From a checkpoint of a small autoregressive pixel model.
Training: cautious_adamw at rate 0.0013, batches of 128.
Data: trained on stained colorectal tissue patches (NCT-CRC-HE-100K), 45211 training examples.
Rows from block 4 of a small autoregressive pixel model, named by matrix and row number. Rows with one number belong to one neuron. Each number is 500 + 25 x the weight over its row's rms, rounded and kept within 0 to 999. All counts start at 0. Numbers have three digits each. After the name is the row's rms in percent of the matrix's.
Before each neuron's rows are labels from the 100 images, of 14976, where the neuron reaches its highest value: "strongest on" is what is common among them. Only what is clearly more common there than usual is listed. The data: stained colorectal tissue patches (NCT-CRC-HE-100K).
# fc1: MLP up (model.blocks.4.mlp.fc1.weight, 1152x192), inputs 0-95
# fc2: MLP down (model.blocks.4.mlp.fc2.weight, 192x1152, transposed), outputs 0-95

strongest on: tissue: normal colon mucosa
fc1.82 091:500471516507477514502540484489505513484495517505482533476518513545526501457507473464533544519513483481467503494478506457522500457479499480495470508526498508480490538494429483533528482498507496506487488551482524499483476520505523532506477497562488517513507502519473469529560463491524538517
fc2.82 082:512516480535517500570491525500504489487481492504518462479524541489504493403521490518483495494463519486502523515478489511512494475517503524484498534488498470497507515497530482513500513459490514518478563474510513504512513456493523546480473460508511524523541542505499515502461498530513511466

strongest on: tissue: debris
fc1.241 101:474554482496493512470484492497530500455471510499527484516513519461504482500428508492497538535530471516535511470528486483474511487463501513443538510476461492473505489450515511480507500483496502501519517516475507485491501505584497494538515511509526486525527512484525515525489471478485507472
fc2.241 103:498456488514416479443484554452498496510437455523423527475487481527512476519497471465524484520497502472514480522548525515505494500492474474494501512467529491504517483502440485521484507483492487487539470496515507493508502493502460529531531488468535536482495498514491532504500515526514466521

strongest on: tissue: tumour epithelium
fc1.137 103:450487530497473519465522482481486547486543504504522519515500492527510487464541487499488492518503466492491528495464491512486496480479479487487498487508500497492521455475516511485508525492505504474510470542495490550502494505511464460485518511470466512498493486536484525535489474446531503506
fc2.137 098:504503497526484508555520501523507462501473503501475489498509513468521504484480493448492492516494487501499492500522477503507511528483490463488476520462483513496494568493473496531509483495483515512519505506473499494511527521521486527512474527427456488496468471486492418486477499517512483479

strongest on: tissue: adipose tissue
fc1.260 118:464497498499511513504474519509514506491512529461557511524508495458483485455487531514520519512540450485522513484518471504506491529517523450486502456482499488559479470494476505488531460520473510482536527540475469499518509501524489498512529464524518505504432506522525482554496469480456470482
fc2.260 133:528473503523532458525509510471523461498537481492551492512485508402510508486525518532491509499520526510495514476492517482511528488516471505485466485513473536531476461519505523518490517503530517507520538502496538498504498505501488498504507502423540504534528485482498433500513475510476531496

strongest on: tissue: mucus; tissue: smooth muscle
fc1.482 084:477472520516516481495483515511477447475429523514520501509488487483466512521440512512528499464510505515495555502507544543467497486487475456520508560513491482552462538517467528500508527465506536505496504507487497485529514480534507494470509468462498505521482502548520500480491468515504502489
fc2.482 073:461536461471455489505500487491501538527578487515466520513480458561489489499517482478491497489489465508507516517508495445498493495496505501511479461473532483433494455516489474477495482522493513503485507457516477526505524541463451458486496549510507493518495508511499512494523504460502493531

strongest on: tissue: tumour epithelium; tissue: normal colon mucosa
fc1.279 067:518506535494530549516503490487528506508546479495574513516488474457527492483446478485530531475506486491498516490551520489491498424503472536498510505499489526472521486500510484472517542498517464491512521486532506490464507529516447491491457475508505525543479516506509501515480526509516532495
fc2.279 029:488461531517455461513524535465504475482457469441421484509502488537491507481502505509483456499511499513495553515497508507487509519521521473533512479489506524520479495519550484507503516509507511527490515451521502542495503499489467550471481511563521495497512511519517476479501458482495469506

strongest on: tissue: normal colon mucosa
fc1.727 107:511481509526484502459521513530486503446468520484541494532503470484492508516489495505515467540560546509496484477522476522463504500519508507506477541534478493485470493464551517527488449487500524508495478556506478486562499468511542472463520502506465495490480481505493517493502463525490512484
fc2.727 117:487511473485514476525512519492517495526416487516484537501506508481544482500499504485501478515490482479517451530521533446509492479524504486484499422476519469503539497497510460484492515555476471500499466534518487513495492480486469466553508475527506510502489489514479533531501497499514487467

strongest on: tissue: lymphocytes; tissue: normal colon mucosa
fc1.153 072:481453532518543494472474543489542472472569533502509508508488490460497521534452543518511520476535481504518474464480512525451522492476510495477540472536497500530523478505455467494487550515514516490488493505505508538481489535520502522480482498487504501512506513480524481489515460495514504508
fc2.153 050:486502493519532483533509465526526485512472490493520460547477493499506486516491513496504500490452453509470541497526531502516476487521449460514473460491481469497500509523471499515481505486534518490466490466504484571517528474493471536484502508543480525497519536474499495478533496515464482512

strongest on: tissue: adipose tissue
fc1.649 088:454515474460466534504511537521524522484579522486486519476490478507505511513491450503527531515527471500537488493515472497502500488491476459516530500519513498467458496504470535467501510509479502467521485516465469454498559527489483512500455495523512491518510502510474471505547456492488477442
fc2.649 084:530466486511483495456526539511495499498511511519488504518517477480469481542503509471553484517530502475466524498554494476505505496483490489492506455530502550504485461503460526503520462497484511499542466469505488479543514543551502493518481462525474481522452508502479457506520526465497498485

strongest on: tissue: adipose tissue
fc1.582 112:500504517448502499417469473508531451468544525514494495517502495518497473504515465480504494500484497500531454489522488523540522482486468520521496483483488476449489534468460533509510513467518448493525427555488502511530473478498447478501498503471511500518531481512503496503470511525514502494
fc2.582 098:482495473522526473559517565502486464502456501534485505506510502444501486489499530489501503494491509465499462520516487520520500514505495455501482505491487518541509437514481489556519492479493507470505518416516513483519497556483500436495499515436503514501490544506565531506499467497477499459

strongest on: tissue: smooth muscle; tissue: normal colon mucosa
fc1.487 083:480489473501490527498534491507522456512501523527508482465484469499527492447520515467505517496474452511483539473503493521479509486473458463513469525516494477506527488481494493520525510480540522500455512513490473483505494512541543534461492436507476519508487509481456451502446491477532535500
fc2.487 067:500489516532556457498497488525511448537390519494487500526517500467512484488456491491502518510503546491501518453474496513523484448515493471493471542497482499507502462492511487512543511511544528513465491527487544506496505528519485483486520481485484485489557519477483490486576482482490515460

strongest on: tissue: normal colon mucosa; tissue: debris
fc1.657 096:500510504480480467446482499525479475485472524525520487567527463475491477457536492482522459524556458518525467485486479520504515508515509501493485448487476526473508514457498503521486466444488525487512491528490465498563523446494511476490525445473476489505488477528483526516495494529551489499
fc2.657 121:465488488491538464526514495490543490486437483454526498505512507591531482514470468543523464503484476500498506494486530448490489520521542510500490531523489532506507523501511489501490506496509504530490500470525525455490496417497503531536514502611514513466490485489474515532497478492494505508

strongest on: tissue: mucus
fc1.733 089:498497542522506485484489533487488503493493497507569503494523454444517464510481497490533524496468529499484482506484478495539538448501485503478487472458499543484476486488474525526502514513537470521479449507498514516491512455496483503517483524466470534486537480468460506498544477529507540502
fc2.733 080:506490470497469509534475486510512446468442525544479492486503550502497513429498479519508493518480534503527505494496478481504523529483505526517501554494465493453506513517535530506485472519477488503491507520478524473541514517493477516494488504454532487514522460503493501508448499523531476486

strongest on: tissue: lymphocytes
fc1.641 139:463487470472472499496497546512467455475484492485478517494486511457507461520511479496523468496537508482466507493499488512512496499513467482491491473488492517465483461520530502501518451455469499460519503505464496444537578477499456442502482468489502507531470507548532507540510462536538420485
fc2.641 180:527493490523535518516518489517522571538494511520564512518522488549492519455465519494488545498450473506513545534496499481500500481505526526485537542495489453505520539491491499478504570557559497514527514504525460529481487496470536511469496530545503497469495500477464520444472534497496541510

strongest on: tissue: mucus; tissue: normal colon mucosa
fc1.157 084:478523463516539541489476486529491511512475508487473507517517495471489524466498500494506531515492508520503465478529477516516480470488486486509509456484483504523458526452456516492511484484500483484500521508471487513533530538508448491487535505449518473467494480497497486448526503474492505471
fc2.157 105:480504511479517493464510535520464538476534504469452492507518516540431499503538475490510528504506516508494476506459474486475530487507523517517514483460512513503474475487512514545516504514488474589460508459488495444466476479495530519497503547516473464500524501518507503514467505499528512497

strongest on: tissue: debris; tissue: cancer-associated stroma
fc1.495 089:473516471512522503530509467516519492490499513512565548506514521499515470476482511499498502557511507483493527470510470517461480470441493490507563492503455490506505502493466491471501477533521483480515457541472482468506519537526481461448488528503530496523502516474484504475589491525564440526
fc2.495 061:545464507500480547461511530514517499449523513523497490520515498476487500512498567497508483533489482492519521488477459556500499486499488500501452484494534508544534505459478500517497535494492494495461464483487494514518462478506532499505551480470475498500484455507501486517547520447427489483

strongest on: tissue: tumour epithelium
fc1.348 108:461536474500476489491475516522507543516470491509481513505500490502503474524517471478506476508487514480476507514498521505513507527497478498477480512481525462528517449504498484522501481503475437506503510495505480484523504485486534473476496464496498503500488446515548520485514481438496550425
fc2.348 095:494520520512479542500484511495457505499498518479497497501522517542499473515529502498485465474490544533490487533458474503526497529467495516507495502519479466531486509514452484485499440542482494526454484484503493491529506529475524492505455540505468510514476456562435557460481519494491522487

strongest on: tissue: normal colon mucosa
fc1.281 085:488543476502512473470499483525509514463522494496480515497517461443483471484513506497523510484464472502537479502521481521520487485484474513489509443502517509499491476487492501451480488467492502467490497502495487524500507487572456519512471481478485496542485474473498509513502471478478498543
fc2.281 057:547532540483489521477504513540494486522438486529509482508496491534502496495509490481493483522508479498518489498470535509516454507497504552488487543485522518500478448501485513485485506515501517472484480472509527449509537483479556515469509493467503511503527436504521519501477526525491542484

strongest on: tissue: lymphocytes
fc1.613 118:515523516477510479511461505514521489469490508476544537507530518501539487520474469487493537537500498449503496523509482510512504473503492546454513465451485513492500479449498497496505464514477476475519527506501528472486509472527474466548536499508515500488530463517530515467510482455491481470
fc2.613 117:523495533500493501455501484490540444524468506511553502483521469498533459452456476492484537499518528468522521476550476540517515451478486525461578502508484526478485490489485475482510525484529492445535511531471520534506512494499499520444498481522520511504512488505492502525483509522496501516

strongest on: tissue: smooth muscle; tissue: tumour epithelium
fc1.711 118:511488498456500541472456490518533467497509528555529475523529453517547443503528501466496495474484476498525513484482466498525493505502493478506491491479445480497498512501493530436516510467522475469525459542484474512520496512541508471470519485508494542518489499512510474511494505475497458490
fc2.711 119:546455505488503452498500492483563468510532495496492489529501536466505527485458493510509508498523531508506512491481518510496535496533507506460505563512486535540470513535500521508469488518503518483510500555502522519518506529527508499542488476487527450508502463496476491517512468510482482505

strongest on: tissue: mucus
fc1.33 115:470462556511509507512479483524495504479495512494559534518496500502482497520441520506512521522503539487517528489496502562497519486490476480498522521509509505548486502507436470519504477502517472503505508534500494452529504459524487484515484458498476496535478487528443480535528480539499483485
fc2.33 094:518514433506526502494551508512509474509531498438528507482493481451494504488502560491462500501492461488515465469520474514497520481486490557477517527520495474453504487490528498508507512481459535504492495545463493465555506552501498430485489515469512480496497503489512503511555435494495494482

strongest on: tissue: lymphocytes
fc1.669 104:476475527501508497477525519534498503514587479503507531527513477486555516517491465455493519487464526493482549516520489504497506510487502482495506493489478498510512479490521493538487484504509492491496481504521488458509499559480513490470485497455468516458510496511512500535537476446524487490
fc2.669 111:537526558526502491515500480547518533474531525450479536513512484514439504515543532503513498497559515482495462500483492519528497505517494485525472453484503504495502481497495538515500488511488507528467530463507499502506489468488529446486499559451450499504493506497515502489525482502530466515

strongest on: tissue: normal colon mucosa
fc1.232 100:484535466492488474509482495508521510498468528490508529506514520504501506496530499476480550575512467442492492494479458490499517470475499504443496495458477508513505432474501513477518473474495477488510474486474528497517506534530496465535555485508500480509513470496509502479528519467492480481
fc2.232 114:522464490505483480481518474503484518505522482522545451492483476521531467481518545524528473510460513532486518473515481508531484491511475510508490518530477473497512567476433499491498516501492481466534469471491530562469523485483498544448517481543516535487509477485492464486504510561509497474

strongest on: tissue: lymphocytes
fc1.604 090:502544479504487499471511515499511472463450507501484530514503500457480483473521520498472508513522469494496477492543472491521476446506466515455555542476494500484473442457469500467530521469487455449523485544495534519482533552509472489520488530488480499501512482522546522502495506496530479474
fc2.604 059:467515493508519513496499496522500501501476504496523509560487499582473507524455458526520521483517516501491452488477543503498509520481524485544504543507488461487498508505534492482514486496533487531514474463503485481484515477508440500495512481524469499488499487466497506414491524521555526488

strongest on: tissue: smooth muscle; tissue: adipose tissue
fc1.513 109:500536558486477550476492493539515524497508534491513522503526466442520458457508490524497492510504528455501486484501479540526472491518481537476477495447511536487507481482465576479539527477484494458534517533460513501519500532528503499507506495464528519528545502514529480508537515510515499518
fc2.513 126:517509485504479499467462478489489506497453504498542464496499524514514527565495449528524533482492506499518471542493530426491513534468519485500489534476488483467495496520480482498483497522486482475505509471531500511499498458508515529511492530503448481499510492509493566501470507529493499467

strongest on: tissue: lymphocytes
fc1.605 109:490501469514458505443510534499518451491468519543476520505498476509522478496506474478500510506489493480507504509496511496505516489489478481515498514475489515488498410505457555506522525435481520480481473518507481458540486545512457501506480488422508497519494504483538484523488484472575457518
fc2.605 137:530508471512552486494536489503488513461528497515519529459496503482502500445505528504482506494547484514528495519524520541528502507513500537481539521485545505536518505489480489510485522474463485493495540552503522469536493436500519450541523452443556518496500516484537450460488497486473494540

strongest on: tissue: debris
fc1.347 093:462519468490438525470534521513513489473552495513495532484500476487503488499501442495545492514531496458491474516511491460495516512505480497497556503519503505518446444509484556481512490495509499498520473539481516424500556500507509480534534495465524494508492519511575461512530489447501516460
fc2.347 096:491511445514509494501494517523525515490490524511526535501515468508472481476520520444521543494509451456503480507524494528491532486508496505484537469482516493525506487498441496516527526481533476503540503557492478476501494548492523431468499500443528509490493533487498511498525457482478489496

strongest on: tissue: normal colon mucosa
fc1.648 098:493478511445528514482497465511500457488536537514518526481472482500493467481525521485498523487507460482498500491478492476515510482481488475502546494495494484515513494511479473458530486520527483521528491533478496460491477539483492494517484477456441506508517520499493483537457479449565485499
fc2.648 103:517522527545518492489492501499480482474479525540467518528494525482480457535526541499524494478494477486501500493485502559504522501487502456499495474517516462508550539489500476505506515461532510516464496416465494536449493483526477543534534463533469498494478505506506488491463507481495537503

strongest on: tissue: lymphocytes
fc1.382 110:468464503500463489469514485530518484506551531507555479481498510465497510539484454482509491505464533511499542450538498515525512473458480511489499498487481559441499458473495514490497489525540484506488512522492500512514516545504487495466477541469498497484506482465491537468496512491566501487
fc2.382 117:517544510480520464533522480553510532528543501492541487514500461447522495420502508485511487497510494510540500473524486496512476495514500512526523502487493446546506506494498495472515493557503474496515512512477494508527553551506463490446514547486448531491535498498496498490467520505503522454

strongest on: tissue: mucus
fc1.531 099:438500476485487482529513492538511514496460526501493529509533506526515478466470496508522537541482509493544477524486469487505498487461508517505535504491511496537501495519489514467525460511509522488530509524500518451529500538523515477478493472475504474514520520496506466540495489474529550469
fc2.531 095:508477507492597493484513523467500525482497512483493529494474515473488515481476509498486520498499482477466537493469511576533500465500496470506492540510513497501505544485498546497473535472494508456532498528488442533509502492494512508504490507441552486508507519502520503471488491535441449546

strongest on: tissue: adipose tissue
fc1.709 104:530462470482478537510474512478496469492563516508460477517479500531545476529463481471480555485467501485508482479479472536520529521514480503505485492452494505483458459528477484488537478494534496481464491481492522493513535533486495524519516509527540534500478488484496476451499465513528470530
fc2.709 092:480538513513547507486487508527484496510504507542543521514510493475478492480525507471489485523499442516463495515507513546491456474509513473476535471469529467513493494488438469516510466542509485535494513483508469478482472520469495457476524495488507485497521485519511531474462544503486556486

strongest on: tissue: debris
fc1.512 095:505453452490512517463527485537540486483505523491527530499488499473495511479507498465502520512514500499525513439492509492524499496474490499523498438495502553459504448458529528463514521519543502484482466570469523519482510525542443501463521502484474485490502503473529534531523501498549518510
fc2.512 075:489497505492505508566519413526505520505511480481539517524498512524530501482501510539491515501537528516478461517497507488518477507487484480514545509503474443537530521509506480495508488527472495516506518508507525478468488498557476502482500537545499520508496495493451497453459556490543502467

strongest on: tissue: lymphocytes
fc1.731 134:470447451503487529462513527499506468482601510512493497534508493469509497488505504477546502496503445517494563493468485525515516520487478464531507501530506514468505506517545464507495486487515533541477489493517471509478525537481481521474511501502478532491478516475470452525529450507504496526
fc2.731 119:521522516522479505513477491505501502506398488522498505455505493495504474506491464486476515516500540458516474507520493504498509468524502521470525514492504509515522487509459531496483500536447466446543498523501569492549535483492514425537501518495516503504494478507529553473498547510508490454

strongest on: tissue: lymphocytes
fc1.443 038:521533523522443474506546504478464496478527520516499528465503475460457495468450503486496514501550485536502489481492527533469499516533509512499482478538515470487541526527509471515488527516495490477488499530486548478504465484486535521507465501448569544514480493481529487504506507516540461494
fc2.443 021:514474533508531463515520482506517526485501517461541526487486518537488482502557483430498489461524511521488502481497522588486504515496505463527455437511510501500497468520512483514508495500522482507462494483481496484535469454478507518494493473478546519512518468530459506496516506509524498571

strongest on: tissue: mucus
fc1.442 094:528501476494517489510476499515513517516500474483491528469473440505534476519517460476509518498545499488509495473543521500527529488526471499477486464491496480538458460483485488494489524468479484491472466526481498492534521497511520470525463479546502522519482439468523502512500522532458532425
fc2.442 098:483554557504464525512512520485504539507547528517458486470479520507478518484513542530474521446496531512483506495459487534524489504505460562518517562507523516504471523491493489527485518496527513468505518486493505488482483537510452533445480510434531501494495504491514492462479512537465487521

strongest on: tissue: debris; tissue: smooth muscle
fc1.95 097:484525501466499505450505474560531465493508554461506505520481492520490499482503466495513549494523502486530460479493482475505488514441506494515539515517515493464512449496484533441520501481538479498502496523458532449539503501516509480483485482491489524485515514472498484503482502483562483483
fc2.95 118:515479523538494498498482530489504516471488517559484479498481508494478484556497547475484491463494495496471535519504473493498513541502509453514526484496520482507516522515514479527520451479513511495473499399496459534495512514497507516511528520552449494520437478509528515489473486500452521502

strongest on: tissue: adipose tissue
fc1.18 113:436480460511497487485526500481504521509520486493527512506502520535512496456490487510582520509550510480541490503504511483479514486458500420502488499509487487535535454512474485528499495500488461482535474500516513499512485533508470481513507478518519514471481511498488470520509525500486495397
fc2.18 137:539539529510520575491466494508481510482521515546501504507491525515518513549511478493508524492471472488492539502513485493494526526499493549477441486527523540463477535477491541473477486531482506503496509482485518501478558474497511520529483506493521501479523508495499509450491443536517506559

strongest on: tissue: adipose tissue
fc1.26 111:518527506499487503484477500537519470431533519542455507541524471499480455539521486489499505496469458495489479505529478496525515491513476501526524514456486520449447493466529527507506461511497496493504475497481493488499491515541466501484501485460506505514534499496502489539504518510519461540
fc2.26 105:484524491484491487526518491498480541538479484521506498517485514472524525474516482449494508492501496476529474526495524435519499489499501507482504506454538515507535435539422484494520497513501499491534525552528502551490465526495509490510466527465533503494511538493527505511460524474474514475

strongest on: tissue: tumour epithelium; tissue: normal colon mucosa
fc1.689 085:503508487483527507481490463513468470508520471540512533507488501478468508521506517454499488486546450477546476487526511511512469499529487488484529495512511520491525514525491507471501470507518516486482514546508529475504487500508481494474507505496504505498465531529493463537547483465496457512
fc2.689 060:500482480485441490512474505509520532530524523530497485495509495452512536476498466484512522500499499484499515455496528447468479512499542513512478586469517465489493442492571488487507500485512515449519473507493476541512522504480491510496522517523493493455480519515548496463419520492527516502

strongest on: tissue: mucus; tissue: debris
fc1.455 096:473460457478508518494499530508507506472549511497509492563474495530526508508458480507513514526542458466553509480508492567463517540486498454516533500477503492483476446530490501493476480501468480469498464515511472454537500527518513475496541516503510490513426497561530504503514501477511501446
fc2.455 084:492489453488495531470501506519512451470509527462543525501511480460498495413504486460517489531537480510500513482505495566488497473490496475472546475455491520519507465506460506477507467494512486492489467543492502488515517529504482476469512467492467503522490473531527471493516490430470476443

strongest on: tissue: normal colon mucosa
fc1.494 121:506497490491520513513489572515556553511527512526572494543501458534516484521481492457509534507461490498510517523530498501491529520519525502477511495482489462541435523466501503525518484513526464475504487507491450496518517495494519499487545473463494526465460494505508510472510526515459506496
fc2.494 141:458501495498515459493522494478491456514456488456484529466478513453509493477511505497500465508521531492449491476485503477509454493508490458483458477497503552473522432506512499517500490531488509506492515520513541518476499482493459510537492504508515513492498512485552495512497458485552494494

strongest on: tissue: normal colon mucosa
fc1.628 106:461506445518492490513508511494488511479536515501493521485509525506526495478475482512562476500519495486523492520523484472522509514472465501522535450483506511542468445502445465485501462512476494515525521486496497456530523522516469466530467489500468495509532507488530494522507498489584524458
fc2.628 110:494498520489495511455498527466484501499475483466489530499479473512531482528511488488459491499494502479478515483504470498489484541465520502512481523515522476426510541506517483500500515481478477466533472511486458526494513489490529494494472493528550506487503561500491476473502478555455486516

strongest on: tissue: normal colon mucosa
fc1.676 083:514522477495466502492441507510495494510482479552502484484504494539504511516532513496470472500485476505519489520519475513506489457523501502488503468463513478499509518495423515486520484474519451508528491525496508501565511551518455517498498521513470486527517472521571472488432506533486483461
fc2.676 059:485521531479481544467507508524531568498472505474433508513509460482505502476471480513517492487516547504533488502484512516511507537505510499539546527480495495511522493520491503457503512468537488504513480514500509479482529518529528500487475479459474526503505539479511470534527527504527469463

strongest on: tissue: lymphocytes
fc1.249 115:470518478520486512508516538523504466477474494459450494493482498493536502463490468507497508507541538470472472508501474472494486533463482459511556526481494474491523458516514562504513495468471488487540497513511512425514535536549533491507469475466516520515507525534575512489494494482570492454
fc2.249 135:507511463539521510554513538520479508503518521451514540504520516513469499522510539463478522500501485478468492522515497530485508468511503501480513483538517510499512482474504461527511530477512512509515499509502523487478510513500491467474474525469541497476528554530512490468544490514510536502

strongest on: tissue: normal colon mucosa
fc1.89 097:488497494476497464521474499520538528523524514497473494494499499492525458509481434468509559524515495461498516473473502469487508482479494493479517529496493511505479482495511524490516510486554465522503483508479516521517521538515518469508493507495430526512486457484520516493558481521559525477
fc2.89 091:495547511495480517535504497505537544485522517517503487540503500454524504471503538462484533509494490477489472536517471433525498501500509481489513476496491495503494489504461461482509470552469492456537477507520444500498487523519528469516505524495517487482535512458515503502529521448491462499

strongest on: tissue: mucus
fc1.291 096:493515512506511523467473456562505516456481525538520477493493474489494492488506517511493512494491474502524526457492444523517528505453494498504490471527488522507531508482504524454501461480518517518517498519476483469544504497532518461456484465533475485482505501503501512538493497424521517471
fc2.291 089:512487470518553517449521474480519506525475498515497490487495505488507479455466532490502484495503524470527493504511506515532543521469494509526493536512459546499504528519474502503488464520496511490489499497498492534545471548515537488475482487527474471523482497496496464481531550454497478455

strongest on: tissue: debris
fc1.749 075:487504478463495487493496478517486480465505502475527501536498511518516520514465485505494498537527538491515475450480491480462476512510495494484516465496491532487501456508491509471494509555510500506503448534461526453535504511523503501497491509533518473493517503465503523477599467472570474483
fc2.749 048:522469511458503516546508506489471491469479493530527488505491503482455485497519525528512472530524489530501479492475500499512472482516508536498464451517507430570512517503511542469505517464476481493520494540489493580525503440500498490505538516523493473502513486523469479550518505535482488480

strongest on: tissue: lymphocytes
fc1.39 033:531475520533513475535527475543532511501494515462512477478543457516493523513521478486501509454508466504441495475503492487564551481452516488489532507483498507502455488490510478494487460466482474480493503514441480489466489482494501503497538511511534495507462533495532513487509485495501480473
fc2.39 020:546563476507489470522516479475527499511545492521463470504524501478490504560478474476506533511435484491505457494499489505504474468438496525487535533502506482456485518492452478465488500477499498508518486485493456480502494519531493527488518524500498458492503521467509491562464525499509514493

strongest on: tissue: lymphocytes
fc1.419 100:505532471526513493485506509509498518506475493541514510531531488443484515485494504474531522532499502505480499482547499487504490470506496536448511441473499516445516440509532504497489536499512511480484470565495484500539502509521526493541481503451487474527512465482517485465503474503478497505
fc2.419 100:551469516521483513525492512495463499489467491534500497491502530481506480537523491484470464530501467504506466505507519475451500491505512500511447482462500492526490432500541499474513497505517487504508499525492504499503519480475536516512489513570502488488481476541507545494461558470519548505

strongest on: tissue: adipose tissue
fc1.757 121:476522489493461507491470470520484508490481489479506505494506491525473459514467498487521505525477503488461502504485476497509482501497505455473500445456511497489503504503477483503516443509484454509509474495492527529518524472496471501500478503532488506488513485476494528478567475466475435452
fc2.757 118:484492441497519486485528539554471467492491506474479489503517483536464507485511496524560463497518531514492517475483517514476509478518504545524463501507494477549483518479444523524493510506488447528512512523481476479497481500486479537458482510506458478466528525508499516484448461491473564480

strongest on: tissue: mucus; tissue: adipose tissue
fc1.374 073:492456488539523532471531510492470488466501477485501497483525506526528460505493465487525512532503463505492519475521492476484500480497479501507489487514472468517456537512554502497524497505456483519512513510496502493485504482450574544481442461541510541471520486474467486527548496548515532462
fc2.374 052:471496527502518515485519508524482505479484517529472490509497500428511488481502501508523487526525494496497481481507479503536523489494504536493513452499508494506477505475467480498486507480497493497510488526477461509501459503500466507516498436463496480496510507466468475513475485480544507408

strongest on: tissue: normal colon mucosa
fc1.695 088:502492501517460497484493460509508496514502481535498547480527503472542483510491461494502476482520511499493530455478518474522516474498498476463520503489506565528508423483525473494482497494577470498526504509502530475508498478503431485505512508501485492507503501517527514537536494499534536499
fc2.695 057:487494491512537513496513495511465536454469504507438512500506479552488507518490563470531497504531481506488467513498468521525472485518486511506547491517525481508512555499461505505524506468496503512488485524501497489467460489524518506489488471523503501519521503481476495472446504491497521524

strongest on: tissue: tumour epithelium
fc1.146 076:509498524506481468500492502496483516474506476496507488505485533475498527485506491478506445511531492529470519532487482545477505506518476507481476502496491511556519517505508573511458494485508489506493521536489516517508500527492528440484518481479481476519517505519517498546483480456525537467
fc2.146 057:507470495473500462517536480495526463530483522514479489532492496579488497531528502464491519495468492484523509469482498469479484517461492482525499538514498495470491503520532471518498490489529521498477491448498499502502493472506445490476506508537497479493483519484464480489553482503488447527

strongest on: tissue: mucus; tissue: cancer-associated stroma
fc1.593 106:523494511493484529472505488517471483486497501552533503517522523444502511487514524492544487502569532489539493473508476475497521498503485512503485457524501504470503433513468518515484477481499518513516469572477503498521472465506473486442493479478497481470499513509526505577529502483514529500
fc2.593 096:482474453493472520510484494480542497488511513453535490536526512470490491495477503491492513519535489497501481488543520486477495500495511489467517528518477476493499478529502481490526450522506509497542522547498480520488512552513503456516512497509499510514493491461441464507555535465483478487

strongest on: tissue: debris
fc1.361 092:464465472492466499480503521499515525469538524488457454497478513500535479509501452516514505501519497518485491510531487509527491522474454475518487495482492505503458498490483515487490501493518455483532492497514507536519498570495467531529507536485500502518502500532552501481486505475587577462
fc2.361 057:497480521513522542446524476505487537500479528529532508462510504450494520435489518455502513486501525489480535475497489475497507531442518492527456551503494502492511500494494485494504474504554503514501478531475451554508502519502523486442475493530482475494507516493507459480433518458430517524

strongest on: tissue: normal colon mucosa
fc1.420 080:500523548511525484508507497493495506500449481495504529473477492494504489509472517481562492498532481508464478505530497534541507434521494498446509467478514482532507490520457530476494480534490490474560484508510523509477509504507500479526532480531510526527493435493490494485549476479515490471
fc2.420 065:476470473507430517476519522491496515511523489508482466476503502506502520510511482493481430511525531513476478534525503492485491557495495543494513523496529500466517468518560507504482470521488497490529487468534482495519502455495523499473475514492490496507513474525484558486440548464553514500

strongest on: tissue: lymphocytes
fc1.400 107:471458444490476505489475515494492491473546502522556487510482472502517479504517480482498525483476515520479523476493465546505537504460493480510485487512464498468485493472546481486493490505560492493507498477466480480510499468495513502452478485470477517477515519527486498517543503502510473512
fc2.400 097:453448483497464503458517488492486513495500466472547477506505467503500496502517485488531475483524434501526530518541506452478496510489511496485514533510536482483540501491491474475475477510498484489544501490524449499503483500486464534501509545528467516486465506505488540490436534488513455487